Weights of a small model that answers yes/no questions on an image's attributes: 90422 training examples.
Rows from block 2 of the fusion encoder, named by matrix and row number. Rows with one number belong to one attention dimension. Each number is 128 + 24 x the weight over the matrix's rms, rounded and kept within 0 to 255. All counts start at 0. Numbers have three digits each.
# v: attention value (fusion_encoder.blocks.2.attn.v.weight, 256x256), inputs 0-127
# proj: attention output (fusion_encoder.blocks.2.attn.proj.weight, 256x256, transposed), outputs 0-127
v.111:140111112132121125103130127103119125121127085133085106130124118112099092112120145145131143148139130119111142134111174141120138143134123118132130122140153146114137117129151112163140130118120126144148116142139152122101119131148143127163110139104109138151151094136128129138121096134118137145106147140137101147102163120142125106118133118136184104086141170102126140138132099102125116170091
v.112:094132124105152124139114149145127142142151114122145132115126157135115146131147118174100135128106129124145134143127147125147150104142127119131136136115107057138134160120158126140115137083094121110152077141114137158126134156114126118097134150113171144151147119134139149147112156150131144116093139125132101111137113129161114076090104130121146141143132098157117151148119127131115113174119
v.113:154088100202128107104126091156089099110139113105087132119119098104121118115164138095122101118156126117101105151178121174110124159144135100119145151103153142143100086158137125112115104095144162141123112099108112097120155103142136163115123158147132096116079140070107067166117111131115108147150145133103139159147123117110151178138160168126142138109155135137122078087136117181141132139090
v.114:137147105114104161157125128134148142132105093155126160138151136149129143132114096126110120128139128169112131127117146089142113105117119134135127141143124120126125131115120142160136086119140112134134166145138126132150104123137125166109113130114128128119172090130111133118155126103107147143101136114129088124126136109115110099154145115123111151136122125141136143124130117135134150125094
v.115:137125119127126119120135102142105125090098083127098125133134118092089139143133094093140107140145125160139132113108157094101114094120117143147137109083125143124118116125124145121116097126152116133131172130149139120108109127133109100150121121174129113120115126132108121132142111119120089170156108137146159100146157105114100138117149134099116136117110156139114141098137105174113138124123
v.116:185106093142162111133129090121115127098108141074077090094108085114123120104208086069132102138179096134094097160126097136133091134152137099123134152116113177171103078143112150119151109152144135132145131095122139114079101123165111164125137107105129078178087123079053143129168120157131066169173120151120135171134133090104187181150153115119173162164127139128168088135134119135149118105127
v.117:138131127103109105111121130104124107131135136160160158105149141120111135102129103131110128148145147163152166134131104141169102110133122139142120084141136158115165146116145097163130136140166146135155102127114106116111086129144172120173131124107124124149149082175106141105171128120119091161108113110132124129104161099147118103117134110156117144118111131131148178108101131091076096134127
v.118:149128130144154113116108093130125100102120128082117127154129103112146119164142068103167110122126121112099127156142091145097099122117141133174139152107132167147093100135097105124121068105172117125114173113100116114102137109136135160098131123134090112152094117114098086135131098095142128145181131118120142195111144126094135157144180098096162142123155127141141101114141138135124132110095
v.119:125112107161140101114113097103118120098171147125126103118102085101136099150119139146117119150124123141124096141139132128125148123096141149138148108128106139102086115159135127125126125104151124130115116132138140145105155144109131112139125139147121133066084132129134104159109095097112140140125115134157111127169121120121107166119135131129130108134097081119126086134170142118120120101123
v.120:130130127131099140125117113156139106095110132129148132179117110097136154139088087173142135123135121122124128147156094120104095108115141128108137156124127109114140110126133145120120107124092102120091114133098096116130126103144108110114127099151143147135114091142136115115076127124137113108125141100135118142151124128120119115127112092162161158139119143140143109123106128114139128104133
v.121:100119144115140132150115164128130159134105115174205110111151153121126149145127119173111140160145156107156144119140130137136106104106168117125119103117139125099158148128114077123107159148116123092130105149134169111120091086091114125088135124119130163168159090165136174113127147088143173124079136116132111082123127134139101102132110124126141107114092128150114171132130131115122161145146
v.122:130161118130120147132149129141105126143127132149154113114129119121108131128108092120129141145149162135155164102108165107147148099094127126134087135120158129131131159113130093147143116169131132120141127131078151108142134132126129097147133149136118142105154107136147131106124150095127131117118119110146062088098133150110102110159142128155107146126126148151121161131145153103145144142148
v.123:122112149100128141138144127086109115142133111143114109137127135142123130124117087107149110120154138116130155130142110152130153120110162126146120120094127128123143122141120102126123132118120136149132160152124132137155137134115120133114145108090114111139118101147124144108116146139115116107108141103133090115123153105121126127127130098147119147163124106128147096150113147148131122154130
v.124:140104128135149128130138133117103103134148139128130133145129144150138129122136129109130126112144112132109121134160116159147133123091171142132150106103114142115110132126140126106134124106141113131120143150098139110092119121128113122139118122144132112153114142162131146129117117102127131096127113118177142135103082123131124113126119150121137146147141151136127128124112148117109108093138
v.125:155125119128160114136081124144128123143129144134141101097150122096136115139114142149128107123137084145124081150152131142103132129116109111128110106108118116136136128105129146104130103121079095133124110115083142146142141142116146150122152130135117139119104180107115110159128106165130136136107156153109122111133133147125130119110148134093107149104120121103126082131139098128171122151123
v.126:116142117121138127124152131131118123143147131132113120132130141135117132143152157127152092137149111157166123118113153124153182147115110134137102127135125134137152120118149105148132162093100188116141137149156123109130089148110146143115156162131135149154126130126155173148108164166066117130151105138110129115122069145133129148129124098114111148144110093132124119175100127134080140112123
v.127:132111152144128122136116122122111116133155147114107145121128094145105138135126140084114104121127123164137100121124116147088133138144083131158134103087113150117119156167114129132163132102136175144123115120125135127117129138133171165090111150139115112089129160163067145174089136137077097128191093140117140161111089094138161169133116135103114121158136105135144083159117115131112137116090
v.128:105121074126099183143158104150110116166099141137108132163124052101081127106138142084104124108134124171076131110146093131123135100126155182133114109148079131119183142149107088133140104156096160128143111108102153118129134090107138076133135114128107144147114132119132162154129185149133117128177141160109152102098133162201136151091122161141138161166133140089152138141132151138070170107065
v.129:137131128124120135080094132155138117143117124092110113133125104139153133136149119141120118133114135118102150121121121147138122184145112130131134144090111124105102097116072126129121133099108160109140135115144157101106090138144138129128150152121133112122124121124142147145115130124095110119123114132107118137119145149161116116134104138105118113148158149112124137114121136150116132116122
v.130:114109141112136120111150154134110122110158130151123132128118160099136137139143124135127146147121143111137115124125142128125149129120098135149116103159106126141137119093135116148134132130141088105132122102159147163137104132132130149143142122089138143122126156152161116131158167151134118146130119132143140148097132147119127091142144129128130137140132134140162163135143137123141094129134
v.131:156112065152137182130150120138120120128085159122108120136048073147085127109142113085108124081179121160112159138161106162106132147136177108140130148139099130103160186164119091129130146153110104126100110088107123086110179093078187085139114130146093075189067095119118141158115121150113103131161167185110162107104104141179152128134135145136160152195167161112163133160158150067102136088100
v.132:166096086147086149121176079121129129141112128127113124131113102097100132123133131098077132100120112135121128114166147169137123152122097144144151111124140104118168169149096152114133102124081109113079103151095153107104160116115165102098139104137131132125117088145118114163126122162110141162135131167088161102088104165182142150124135218125169165179152154115123138146155126129103139145075
v.133:109138128138128131121128154135141107089130140113114140109126166130137107142127115125099135140142136103171122145116099123129132111121180131119128133118138129177143157133155144143098136116157125101172119091156137114161094143178133132148133164134109149145145080114102126102135163108118127140098137124133121159109138107115138130136161077129143142121146125130137139112131112094129092133126
v.134:112104089156087157130121079127144158147086142146154088131130149094065148152093131101126131120131124166114146149163128215101144154113122116099136132181156134094178146144136119144125115082105080165085131111102157112131130087066130054098123111112107138144078110162146075158093124138145140133151119182084150105088108177183113107104140189167156147163112128097151122169118150119166111127129
v.135:108139078107129119174127164132122096131122143166129122103138115114054134095132150122130119143167111110118126123105073090148089109163153143124122091121113105107129140151115091137162135139137149117121135141130119111122145156104128098120159111140113111145118133162099139105181167082124085145119154161114138099095094123124094157134153140088135108121096147135120100124142157111099139131144
v.136:114077086143093191147153070144156155151110163161095043127097127113104116117101113082086140127175130161114141168134095150119160122123128113149129096156122096109171171163132086151092123122091105173141127128080156101102145114092159095110155120141101139144058115153105110160122089117132143160180121174083144125093111173144178147114131191137130177186129134073149104115113161134105102145077
v.137:121117170115123113128154145098142129103137114119153110101123143163092166121130130169109120162124128163164139113116114163121139143139146115131135110146183104146144146125146125117133170109133157139148128158151105174146115133116152166155122169141128114122131142128151123143174126134066117173106119095136089126127127111134101088117103104117112129138190083103138116135142115126110120138087
v.138:127115118136094101096129119134132127102085116109140128140090110155139138109111119112156129125106100120095131136119109150142139136075145145128130103115131142105142142147085114121135135137133113072109105128122139122146162146118115107120127156134122102125132141152110130129113120131135133158130129138120087141152131125143128155121128150129139144161141121137124115152118111114106138115169
v.139:093117128114107203142157132126127139146111170148139135101133070137109127104126101080104119093112116193101148136138117153141101126151136155120103080143127114105172143152151090123177103153066151149113116122125151102107145118089152121098141104151129138130110114137125154139126132135120101148150173127081113082090113137189129140172092147150147138133137157119147102166135153120090139119116
v.140:110150174113192081111086159083087127086158097100160207104169160136181100135128119140170146163120108080181121122101157065134125136090130140143123150103168147120097092115101134119170162113168152105128151152151104169148123162116144175157083157115133128085177123125142120118166123135137128111079137061166096156171175102066133093117122052076148099073129141171102159148149152134112097114136
v.141:124166129120104114132120134120147145110119143149120121126147126124145089143155114151110132128135141171138142126160118112121119117143108131145132134113103126117146124121152140148111108143163143131134140130144114127113119125138109129118145112100142104118129128122114123158119116120113129105119153134130107122108123131119134145125119120135151118140127145146105142149120133135121138135132
v.142:158156164157126061159054126104129127103128116092159126141131192135179106165119132192138151137073135133119116131109165124093132151100110105137187147135166143128108098124144131081095125097184096128132139126187113162130128130163105189125127129105125161124148121135157092089131145125148149104089098126163117131182178117058144135123115098129107092106126133142128127144127123134173090129159
v.143:141150136092172061138089195135094133130145095117147144150158173146147138136158130144130121163107106117144089103139134105160121144113141126151143166126183149139122109127119136142156163116145168157121151164178125168099102162147116189182096120129129160111146142122133142074121132128126167094102121126153100110159144071052113097094100083095117119095131110146120138105113100148154115145164
v.144:160122137142138111126167160100078121102124155132116161129126102132107101129165094108144140085135128139100099140102099066212106116143126105131114083079117153149138085150097099092188119155184160113127182132145117136136126196195108148100139125129119143159111124103116142083123118141130091109153117129127107129154113121097113107139150125118107135130108173148155111157154102130121131151118
v.145:159123088142115110097112134113158099136122122071080135098087109156114142160146101075146140142118155130102113139132110121130122163151147120142124132113158146139089093197118149122148134124141203106127164144079089126132132121180153137177122120149108083125109126097116141095155106097073085117198110146124093147127138111132120147112144120106122105100158174148122113142127183151123148131131
v.146:136122164096138143109154138138167124158124104115175106152110093129153149135087137164128165134132148091119155098126113147154136123147100112138119121136104114097138138090151097123081142107139094131140125131120156113161103086119095120131149117065152166144089135130158139139115156121167152123058120159124137116145129164136149153132132125131128091106137082103084145108111128102152129137138
v.147:118097160129137104076131136108125137123123099140126135121123153091114138114159123121131124124135160151135150116148163128146144151125150107144136123126113139126142157119129143150107129112137137137135132119127155102132083132125141145156096136117129149111123112122124142132132107151115115111115128121148109122163106130130142152116118133143113143114124110146151128133135161125127134154156
v.148:142081113139143115126144108151121174135119128120138103146099123123116125123151111105099125116145146095144110134099152146120127117107146143160104105101134118128122135153132150148136168122134111124115127140173120124132142117139142136180133138130102130159141126102142131154122125125136104151131118108131112105102131119120120141138150119118152126126147148137127122142113112179139145129131
v.149:136121116162132169129100095143171103086126100118123143146104125132112147140143138116117101121121162106104135134135168107095141137111176137181140178118101150175067124142081122138177120133130129087116151110100127132136118138128158146132111129176130106108157101074075108123161143093109111096168141112173074186129122074096129101119141087126111125092149127139147122154159138153148124084153
v.150:140114157117133167156121110151134127114142130090134111161114147077146117137072137122095176169049140123159095119162170172111128153092106164130125153142148101087122152100140152190121185105068114135150118137096165153107141072098133103120115128108121164109127111163155106147117139146091223129106110160166089115089108136146149139116121134115117117098171105120114141116128147117151129115174
v.151:107122149110143125116136124167141108152159159145133116121157159132114112099113180098109097142108084162193109112138093123152165143110123127139141119159146093106184163100138131195172139107099136114123099198101143133125150109108179139121081105128114144108143138172185140207149140118076124153169148120094129084076105136208168107100113145122145121142139123096139140121096148114094117155134
v.152:120106105143150136129123127106125101118155108127094144074128090126094140131180111065147106083109097166092102114105106086136110112127147137114108120120128112143112104170110126122152101106121149108150123143093137145138129184154152151109095097180126107126145118112115129120121098149102055151202144130128127122111118106138156158100171119126155081126123159135142136119148118128093110127124
v.153:143154135137106146113074125096130155093119117082162101118089139122180118147143127120138121110113178100073154156102150150107123151118152136131145166150163147167111138138127117130086115158138124102136166107158162129108117098111121123173161104115144131146146093117105119128147089127132120098107119105129126181150143110099128100143125093138145143097144119140101150139152131148120104116162
v.154:091119119136143142109153108175154103146133102096154101107169119096124096125146156165131136174087085114178132119150168152096126140128169145173172145128143107116138170114133147195156190088052113133122139112091174154149144105093153131141084165111114120093174128146112141183124125141096119142172116072126087117075112164161152092125089115116117113129132087145128137157133151150130115129174
v.155:148137081148154171126155100120099107102132152119096152089146078122123144138174100139145147106163117114110117117096102111129115135128124108149126136131156137107130094143110099135155119164147151123148145131120115145099138177189117150148121149163109094145130087122131126092116105105113082103114156143110103110150109101127134149121159101135137124134090138131123110145160088156079107116107
v.156:139140126121151146124137114097075111131129105143096130125128123093069160153177120124123102134115139160113108157134131112130147123151153127159153103135137142124140084126116122136152136113134170136121116141126130108143130158152170185134108139159108101129173132103116111127128138130049103118165170145113116157122096116169145129144107133135139129103131154101123126162126124172127110122110
v.157:173158137149122120092143168096082120115110152178111158106139137131124130124123123125150111105168115148128131135101088120160115108175103129127098097132105117127139087145157166081153072145150106159133098148174148108108126143172101129110136117121169134134118127132143143079100135132137109131112112102147147123161160113129110101149132087152138122152087138096111147142107128109080144140103
v.158:110078118144119114142101114111139105173146156121145124160159105116131105139137140140148144101126089114110126139155137126118110120117094143129165138126143142135125138127162105105095155090114113156136126118125121133124137128098126133116096113129138131142106158126129122126109112144125105129101113140109156160137124133113152128090126136143156149106144117127137100149117133126137150116135
v.159:092162158125143108125142106136109123105110116150131151112143135126156155116143097160120123104118147117124127166082137125130125134127137146142157129143124140117127144120127100122148115123119135128128119159104101141146115130143099113129126159128137133126162100100124113149121156128178137137134123115103117126122130141158129134159112135108118156139149111129123123126115126125151168122114
v.160:116116093109149131169126095126174119112109167095151114167121091097180104132095151152140168103115139029133143161156144139051111117085144162138155170126091140125099142119111148140065123076107100128102120118099133111130152108133112129150127091165133107146133141083120096167140103098169086137157072114162092120165129156080175194133141120145129121118094097132157105115167142148192139097164
v.161:100118147143112113133128129141114117139133140129103138125113121137125090141129143128157145114108110151137084123144109114163136125166127125108144098132125150128133103085156149122110114152123168116122107132139144136124115124133156145103108125121106146095134164139116111153119091141134106105141117133117125138082147147151096137127133120117141135144070119127136117150120118133119137148135
v.162:154156129108134137155137128158114111068114166120144130106106135122159104121147096137141118109108127098146131127140113102134088168107134157137095128099126158147107081142126118083132144158142133116121116123106098112128141128148109136115135116151121133131135125133091112094144127128122092128127166111146121121138143081074122134122158099133159138110130150144121124101138117118160110129110
proj.111:124148130136152112138130134109134123126157163069142156130144078154124122158106100098161133140121121145115096121102149134162107128114129129143132103117120121146093131149147155104106143103111112135082084097080115143096100121125136143110136108104132110124141132114113106159131104102131124112142124116125159108124097180115141136149124127116126121111134116139080098097141136110115127127111
proj.112:160153175143120166100128117088120082089125186143123138158168089126127119143133127189127143091151112137110139102120162116165111112109094095160141124127115183071148100119107158114110099129151130115138155116144119083061148150125096101131117101126115100143145083081144131143136106104141126138139178146142121168151148151125125131107133122142132120146099146131170176137156126148122134136101
proj.113:096143126118157081152124155130138172151153117147166126102156169180137120166135144155138118139097152124155120116106124123125141089146120102136112127118154095154162138084084105141128189106109152155115087148120124131178110117136143119135164126124149157103128184131150140154156186164087164121109139157130149085123111126146148128104115099122137120158137101117124108139126130125130148152126
proj.114:110097131135142130133116168136108118118120135132127109150124093152130154128139130097170120136146122130134130162148121109128124146139127119122132112103128089115115122112133115149121115117113115105108116095100133112090133124128127145135120122156152145150121147141120118122120125137107072144138131113126071151135147150134114149127105153128141142141116098124114126122119146138146132122126
proj.115:114147108090143092110123102134131116106104095092143132118153179119142154148143127084079123141153161147160133098131097117157109100138114137102122145110164072144147140153134126149125153123081128134125121124116169133127095115125119152114133109132116161126111136164111104139124134127138132096113155147168125134138089126101138096092118151132151124126145103122126161157121159110128136134130
proj.116:144158107134119097136141123159121138174144108146153133124158212134114137117120126052123127105116113126165091102151103145091135098109146111123090104139113051137163165113152104175123197108085163168100112140122168143160078121115141141134122150074117189104130165146127108152132161131123193110106090121120154105090096132159163145097086115150107119109139134089138098128088145101117135179129
proj.117:098097111155149128136097131140124092109156173066120113171103089087117145123097138162160114145147121120134136112158135183126124134119135137129156117110115125145115121122137139115104100105128111129095127109103128160106156152099140090115111132160098127111122180116137082144121123149111104107154116156099159151116124133143156146105125189111144120096117153141118099112126132136120151134137
proj.118:118137148108143090152155185125153137144137117130117125111146140157117157181161159099123103146148133137117119103127094113144159141144094104132095103108151112149169155144116102129134102146100164144112094145117151112138107130147156130150134131110115151108103147122121111125115150132113155125082121097146112104077120132125118134122096129141116105112150127128110091124143159114153114170134
proj.119:140136131142125112133128117145131167135130090161117108136121147147107126125139111134128135139144137130125131120111160108137123110117099134160139126107124121137132145128119161110094164141120138102133151163125127147136090113174138163166130118122124118127160103119132175125124143139114140125110129129128130127101117121106124110151153120137145105120119113134138129124126134121114117137159
proj.120:169157141133148105142118162119129114124147109110137145138125124128112151145178121100151132125127125147137141128109091161129120142127121153138118129115107132131147120167143179118180132151093119121098123100125100109155114134132122169098111110139118114151140119113143152153133134127122117108129101150139112130149112141153151110125096109071115117122155133151115096149126132140130145149148
proj.121:123075147148121148121135136131119099115144170148107108116081061126120130144119099121149125143139104097091127135137128141126136167136125109113186133123123162119128129140126171117153064136167093117119143121097111117083143135162123155145106117140137105175126112115104106124089100113133079131166134155136157144142131094116127140146127128140126143113089134159136142151144111143131091115126
proj.122:136100130111117141109138122115119120148138176109134138145123103130084133121137150110104164138129112117103135161173117119118100164139162143146181137114124150092113138134126152125130129151118099123117141138105136108086136096151117119104129101129126098144117166132120091132100104130129129144148100144083087112104108085088126144106112138111107128107130141138139127129103111147100134098105
proj.123:136121141151131130158111158102111077096152119138092167150134138154099092119136109127100131128106140127116131115121117091146133130108147133149121119132130144096091126139140133150113109120142103116110148151124101112118134112152112134107107147147122107129133079126128124125115123143130105107128138140108149136141161118114138134123143141119124127107153114120133129132120145136117158126134
proj.124:133124137129135152140103157159131123114153116138139152112125153122098121114098156131107136150142114137159123151122129135127129149115122141130140147128116139137108144146119146146121121133113117146136134140135134146168115115120143091129131117123131136116149137121136133121125138106132116129135107164116115147143157143108102104127136125155100132138129105127117087121164092153129107120112
proj.125:139124128126149122138110132140140130131112123149156144120129119114136123100129148144112130102165136120113128141133111120107102164121103157108148150147134148161160108134137127157125144119110126149121151138132122122142110136135107142140130146134094123130136131134146125157100134112127130099119126135127114099099129103148121119126137137127144123118141123119141071107143159127134103136117
proj.126:128110100158130164094099089141148130132132152100150126133123144117137134100135136127147122106099117111139091128158171169121103096121116089127144118123151114163088134127104134120114124084148135138124136175116149139117142108110115100129147125140151153114139114146117091140130105128157147136166133110132128118112134154141127128165155192151124094143121153109105123100117138114115120134117
proj.127:097136102083086072124122096128129158151110128138161154093147163112115114103152157158110104134116159107136115080163069132125131101097114138158110135104143083147110174096126078144102156104078151153122100159142130134128132105111117113071156148077126193107136105170115122141129155093122216069120151090120107102103124166134115143117173138177113118133147106105094121113141168100115116136124
proj.128:159131102166124164121110127156153111119127148101127159123094078106148094062122094119135166095123113091071194142147113121141096131109125124098145115106077167149102145162095111125131140127142111095142196109097144155133146123151123144098147158151118107160105131127101128120126106077160094097163163105136145139168144119113132143130131143110139077155112113153132091096162155142141158064125
proj.129:083122116122140112117156152121142130142107130154154136114111130141131128118115152123126123136126145124126118147100149111096152104108105137133108118129124140108151109121150112119111130130137150146120154111124131111089114122153154134137150130108138119112145133107132104112115134120112154138110148094165105124138117119118128125129122142134111137126117125112141133113144121088121131112148
proj.130:122139120138090144152148116139117130122114162117138107107121145153144111105101120115114119127133128141097091140129130162135128140132117122124147107135108120118129125120174142136148152137125134124117147139135130089157129136114124096129102160109095135112122157122108138116155144149140144120109124099113102128124136147124162150127118136117117160124160139107100163136123146131118156159156
proj.131:141134119160151099112105119139169119136123146108138127176126121124146079079144105144107176102132137120135164139139110112134103123131117158152150119083095134146113154148121098111104128139134142102132152145137130132136145147135118121123137153153118114183123131133104115097154121095154091081120157127165115157145119074114116124092154080077106102141120077130170110066162116122149143102149
proj.132:147117113151148149113151118138144113105115109116124136151125090131151121095116071139135125091166130087108130162139105084144104079137132158108134124114129151115092113146095109129142106130152147118151170144127086118103135123123122168133117163163133131162111134086113128106133099121144107082142193107127109142112158157115136158123165108121123126186119104116114088104142154109120125125135
proj.133:112167135084116126147128139121129130110150137132146160100120120133110127154096109096125131149124137102152123114105152146145160126084132139130126121126147120105127104120144174118106157146093114141095137099136131142138137117118121124137154084139145120113122109119139138135151152152122156146126098122147127127133111143114091138137126130152127147125120139118075160149091108121138130126152
proj.134:176116083122099138137165138109131091109131116136091096135152067129131096099168062101115131105164141121141136154120090088147071101142137151088145127127165153097079105122119119108135103173149166101154131107091071112104118136178112170158158172139109106141127139113121152084125127103143077075115194126117112204164126107138101193099140076114144126112100107129150130099143123104149094193130
proj.135:135121128118156182123093118135119117156110113137124153154148132112119114108131167163117114126106147131098105122131105150134148133116106160150147148097086114159132165122141147142114132140111086144109108116145150177081119134120117098094118135137128156119170131109117128145128114126097149158162125142148140115098145145115126132097138139103150132160152114117099155128152152151140158097130
proj.136:187088064156130099169153106112143117110138105101142149156133098124138114124155127127146198102154130121128154162134111054142066115139133096101166122113113174108092112133084104128140104136154129074186159130139097139115135156111102155137157142157117126200146107145102139066123137102132097082128195107154092218146144097099128168111160063100145097142126110139163120128172158089143134141138
proj.137:145130122091155129119141134124130095111152126114132123130152118107122122112138152158155140132167130124114101094123104122131112126100091134110142140124152098129150107114131121133152087108138141147120143172103128120096091116076097144113127090099121118150088147138157123129118135131108172106124138099113153156158161152134144126130118165147141126174086119111121123157101170109119172149099
proj.138:089136133131154138124129132141138127117109138102103134137135136107129113141129125143154123120139126110106105126166115118100122154119104112134119090130142115117135099119130110129131128150157119131087145089118123138145119138136119122145158122127159111095139107108128123162129127092133123094101122154152116130123134095149160161153111110149113115125135143107118114129138119104106100120107
proj.139:136113086136134126098157093157131132150121125128095128132153128121131095082148122107142152099169134153076129131140092118111093096123128144094167142073112157138060138161122118104129135120124095134112189131115170179096118144107118139067084153160161128144120131152135091101130128126165100113128163122162108135135108103097129169138135146107148112168116114082141122109156129130141141140136
proj.140:113126154106111128111114158132084121161118146150091123086126184150123164136094175102148084152133157146127089071126176161127146155134103123146095099139154060135170138098168141145141149112093102125105099121147164148131105134076141089106104128096131161085149104185166132212152114146093183167123095117093149107120088142135157090117091135156104165136107145100101115156106112136094131114136
proj.141:112128122102138151103123116107122127155160133133116139113128104135120111129135143100095137126117142114123118145138173124126133138133133154118128113144106107122128125126156111157111108110120149141112159114131141150131131127130135152135100098125095134148132123128155130138151144110110109134100138134135137137124139133105135112123116125142135120147111095119112125142124099117101128159121
proj.142:123138124083131122150119112110107135138158121119153113106116161130105162186138120138131121157115110158144132126109162169126138151127170109122097100154134119106143164105154161158149167138115129147133104090160103092157153138103138113154120106125104149130113127103161147144115176127098116146112111157087101097111125131123106092110112106122129161146141180151123137161142102119094114151102
proj.143:106143144116116145122150135130077125116144116146125107133072184152111144147073138116098108138136141158138082120117136155126128134136123131168118125160157112121175137105159143159117155101117111097105114184129145127120118107061132103112121100110169114091132114120153100149112124140121141167121089113102149104087109147154123099142115155146105126098116148121120145132111118137135105165145
proj.144:097123119115130109139071111138141157142137131136121167094089183124187131098117138143123119179083105130123081105178142193087146098134098102171105126145076082146129168151170120119109159065070106145116112150140149152097132100087130109091084106131163124071104106126139137161141106130126146174134111137149098109077105169132176122133137121188128079132172121104120118110118099115124133126122
proj.145:089101112104140107131122105125091125139142131153118175133111136166125128100086118155137133123127109151100119135132142107134107135085102120119125123122111099164144146113149103116098134115103173178118134149116132125140126142143126145096118135110168137096126200121166079106133149115155141129084130122140171093134083146129140063145166137158138127130156123096087090099089123116137109156155
proj.146:132129136112139127129144138153127075146164133104120042121130150126093124148134141136143127130141142141115128104097147124123124162146145135110171096142156175099105116094091161146166138127165160104138161092143151119107168126116152128181130121160082144152153109125131146139114132145119088158168097088104119148102140142157098123138128116092116135117122140159114135154130134127118123156156
proj.147:137128118132122112108143142123113114134137136153126131149147118125113118138121114137161117153113117123121168121129119133120134139105100130111154151125110143112116144148107127152155111157133124121103154121141140154105135113141119124152158144107154128099149108142111117128110123109138121110119132125117131159121100142134138134106146129124139112130133133073135127107116133119143131154137
proj.148:112133118112136135139129146117113120115114124137125117136121125144140145121115103105139120116153165099121132099124073101095141106129105123149122134104123139145119177141150138108121135148149154108121108138112096111132147141106106131134140108142152146128098111118125113129103098134151132117135153120138157126136132150113130131145122108115122116162156136137111110139121129144129151142153
proj.149:135111122120109095111130117104106172137106166158137183134121182144109091129088142136117127110156146141149119117129120097146122127137073071099112091144156107129179140103127105132103110139143151193104111114109108114135126170148080146136159125085165126115119153151117113135119128141131141112119132160093125114115069153163174117137169121147121149119169122087138106099127163107133123131113
proj.150:152133151107099127098175148096099105142128092146089119083187109136151127157171087128129154097229152116140179137099081114142102136175121145133132066158164190073104105126093144144137105205182116114151169095131136120139073171139125154169168109146089090164151121115125142067094122107119080134107139123088122145130133086111122145163117084135138146130096146135127122140123108130158144145086
proj.151:190158079129115152125142154112168114095104095162114139154128120140160103093118095117180167058143127115098188111134107160140122098125113166119115155137081164148083064184108083109148092174162116127139184148141061161112092106158125125094156150154130098173132116149169129077097082095141141112109177095143118141153167107078117127118149105121157087170118102166134146129122138133125133121161
proj.152:104107101120140124100128119143137141128104153158161170102072154139129100077080115145106139145117126109157119134158130143118139102126096110144105143135103080189142137167149081129094113100096119134122122123107124130095124085092115104098131155121153158113115135127152123137146133156120157107123118111153110107114134149128169098100146110170107093136165104105136145130126129128115117111116
proj.153:106178126104083048115117127119122137170130158122105122141123134098088141189132148105131130117152135124159131125111122084131136111144126094155118125159195138078133149084127135130138125118130164167116098124126125102153164147115106146125155113132139135126117201118104109140100133132102122138120111165106116142137120112155168124098136144133118160117144129134099077141129121114136144150112
proj.154:163118142105127132085184169136118113090097116143096152156198128171103110124124085103152143052179136134133174149092066117182100096175101088084117129109131147124104084141081119104142086186168165130186177164137085102105096143193096156103134128125124140165146159146144191073122112114140090127073170147137120169138198086090111119114134085083148118159116129123102147157100163121150124123138
proj.155:096100104138140112124119100108105118138135167151125150110125127127159133132079134112118150143139122143147110102162126133162104115098125131121124133112084093164117160137173105111122147101104123111120108131105126113129127141108100082102084115109182160105133133142141133136117119085114118130111122191110137105121125137114138118115140136145126108113130134127111146131147115117126141136110
proj.156:132085117123186130139106113128149136128105138144153174152105140146166119109128103156122121093144135123120113132150096139135092114119087132125127147145128087164103130147142104106146112110098110119113117125105113138115113137125116127074132125144165121148124145147145139106131096105130146129125142130132142110151137125118151155122151155128142103115129104116117090104127151091130112128119
proj.157:124106098127132166138096126148140134130145154083171108137097112152115121136103115140154122149072138104143102082167097164104108106105146147149142140154118136145143134140149111142106147095083096094123126109085138114102145100073160156095113134134127106121125118110133110151153104106163135171159147114136122138095124144150158172111137187109137143118122129100121139124121148116141129112123
proj.158:120118150136103121107146122121114121127148116097128137107144159131117143111117142106123127153132095090127116164147158129117161165123160133103128103136140153146140121128117107146127176122139133118142113133130147111151103153145128110130111127152117126108116126122124121130131156126109111095161131109140120117118136129139096112108116102136147130092110128108140164116146111154120125103131
proj.159:140131117124136142153109132118134125099142106166114153134110107143135124119147134134133131125130148118124135088114129125146140140123114138131133162124131118126106095121105101089145106132151133126140078123106118112111126135153109156119165107138133118131137129126127143130129125128160150136115114118132121154145140116156188144132105154103125138101149126154138128123134088133113142151136
proj.160:128106160146090121089137121106098121125146076149119103135154131130119149157121108141157119126175141147154198154153092061153096172130119119089081104145172134129146134170097146115162128191145142111161162132130108102145107179160107153148147163114125148150144133101135127040107116130121116095117150092109098116174161094136097104143152101084106177118105119158140111111140075128112098154094
proj.161:131128121114145162120125127128111132144101138148152134128127122126145126140111147099137110126121124158124143140148137149121132149056123133152111114123138161135135110145133111142156121153133098128170151159148136126102090142135145122134095144117130106116130090125128139147156148120140122139096140130120134132120149113140118110147129144125148092115124135124128157118139117134144156138131
proj.162:141100087102134071115142117154100144141147121158130126104142155147089102129152135109125132114139162132121127133176127145142114134158132090122148075139150107106147130122112155186137157144090179152147063133098126103165120139123116165147149123125127126124091147135129126121090142163122189105122089114154098117111120118152147133124112137137103132148181100109112147136125120122117128155146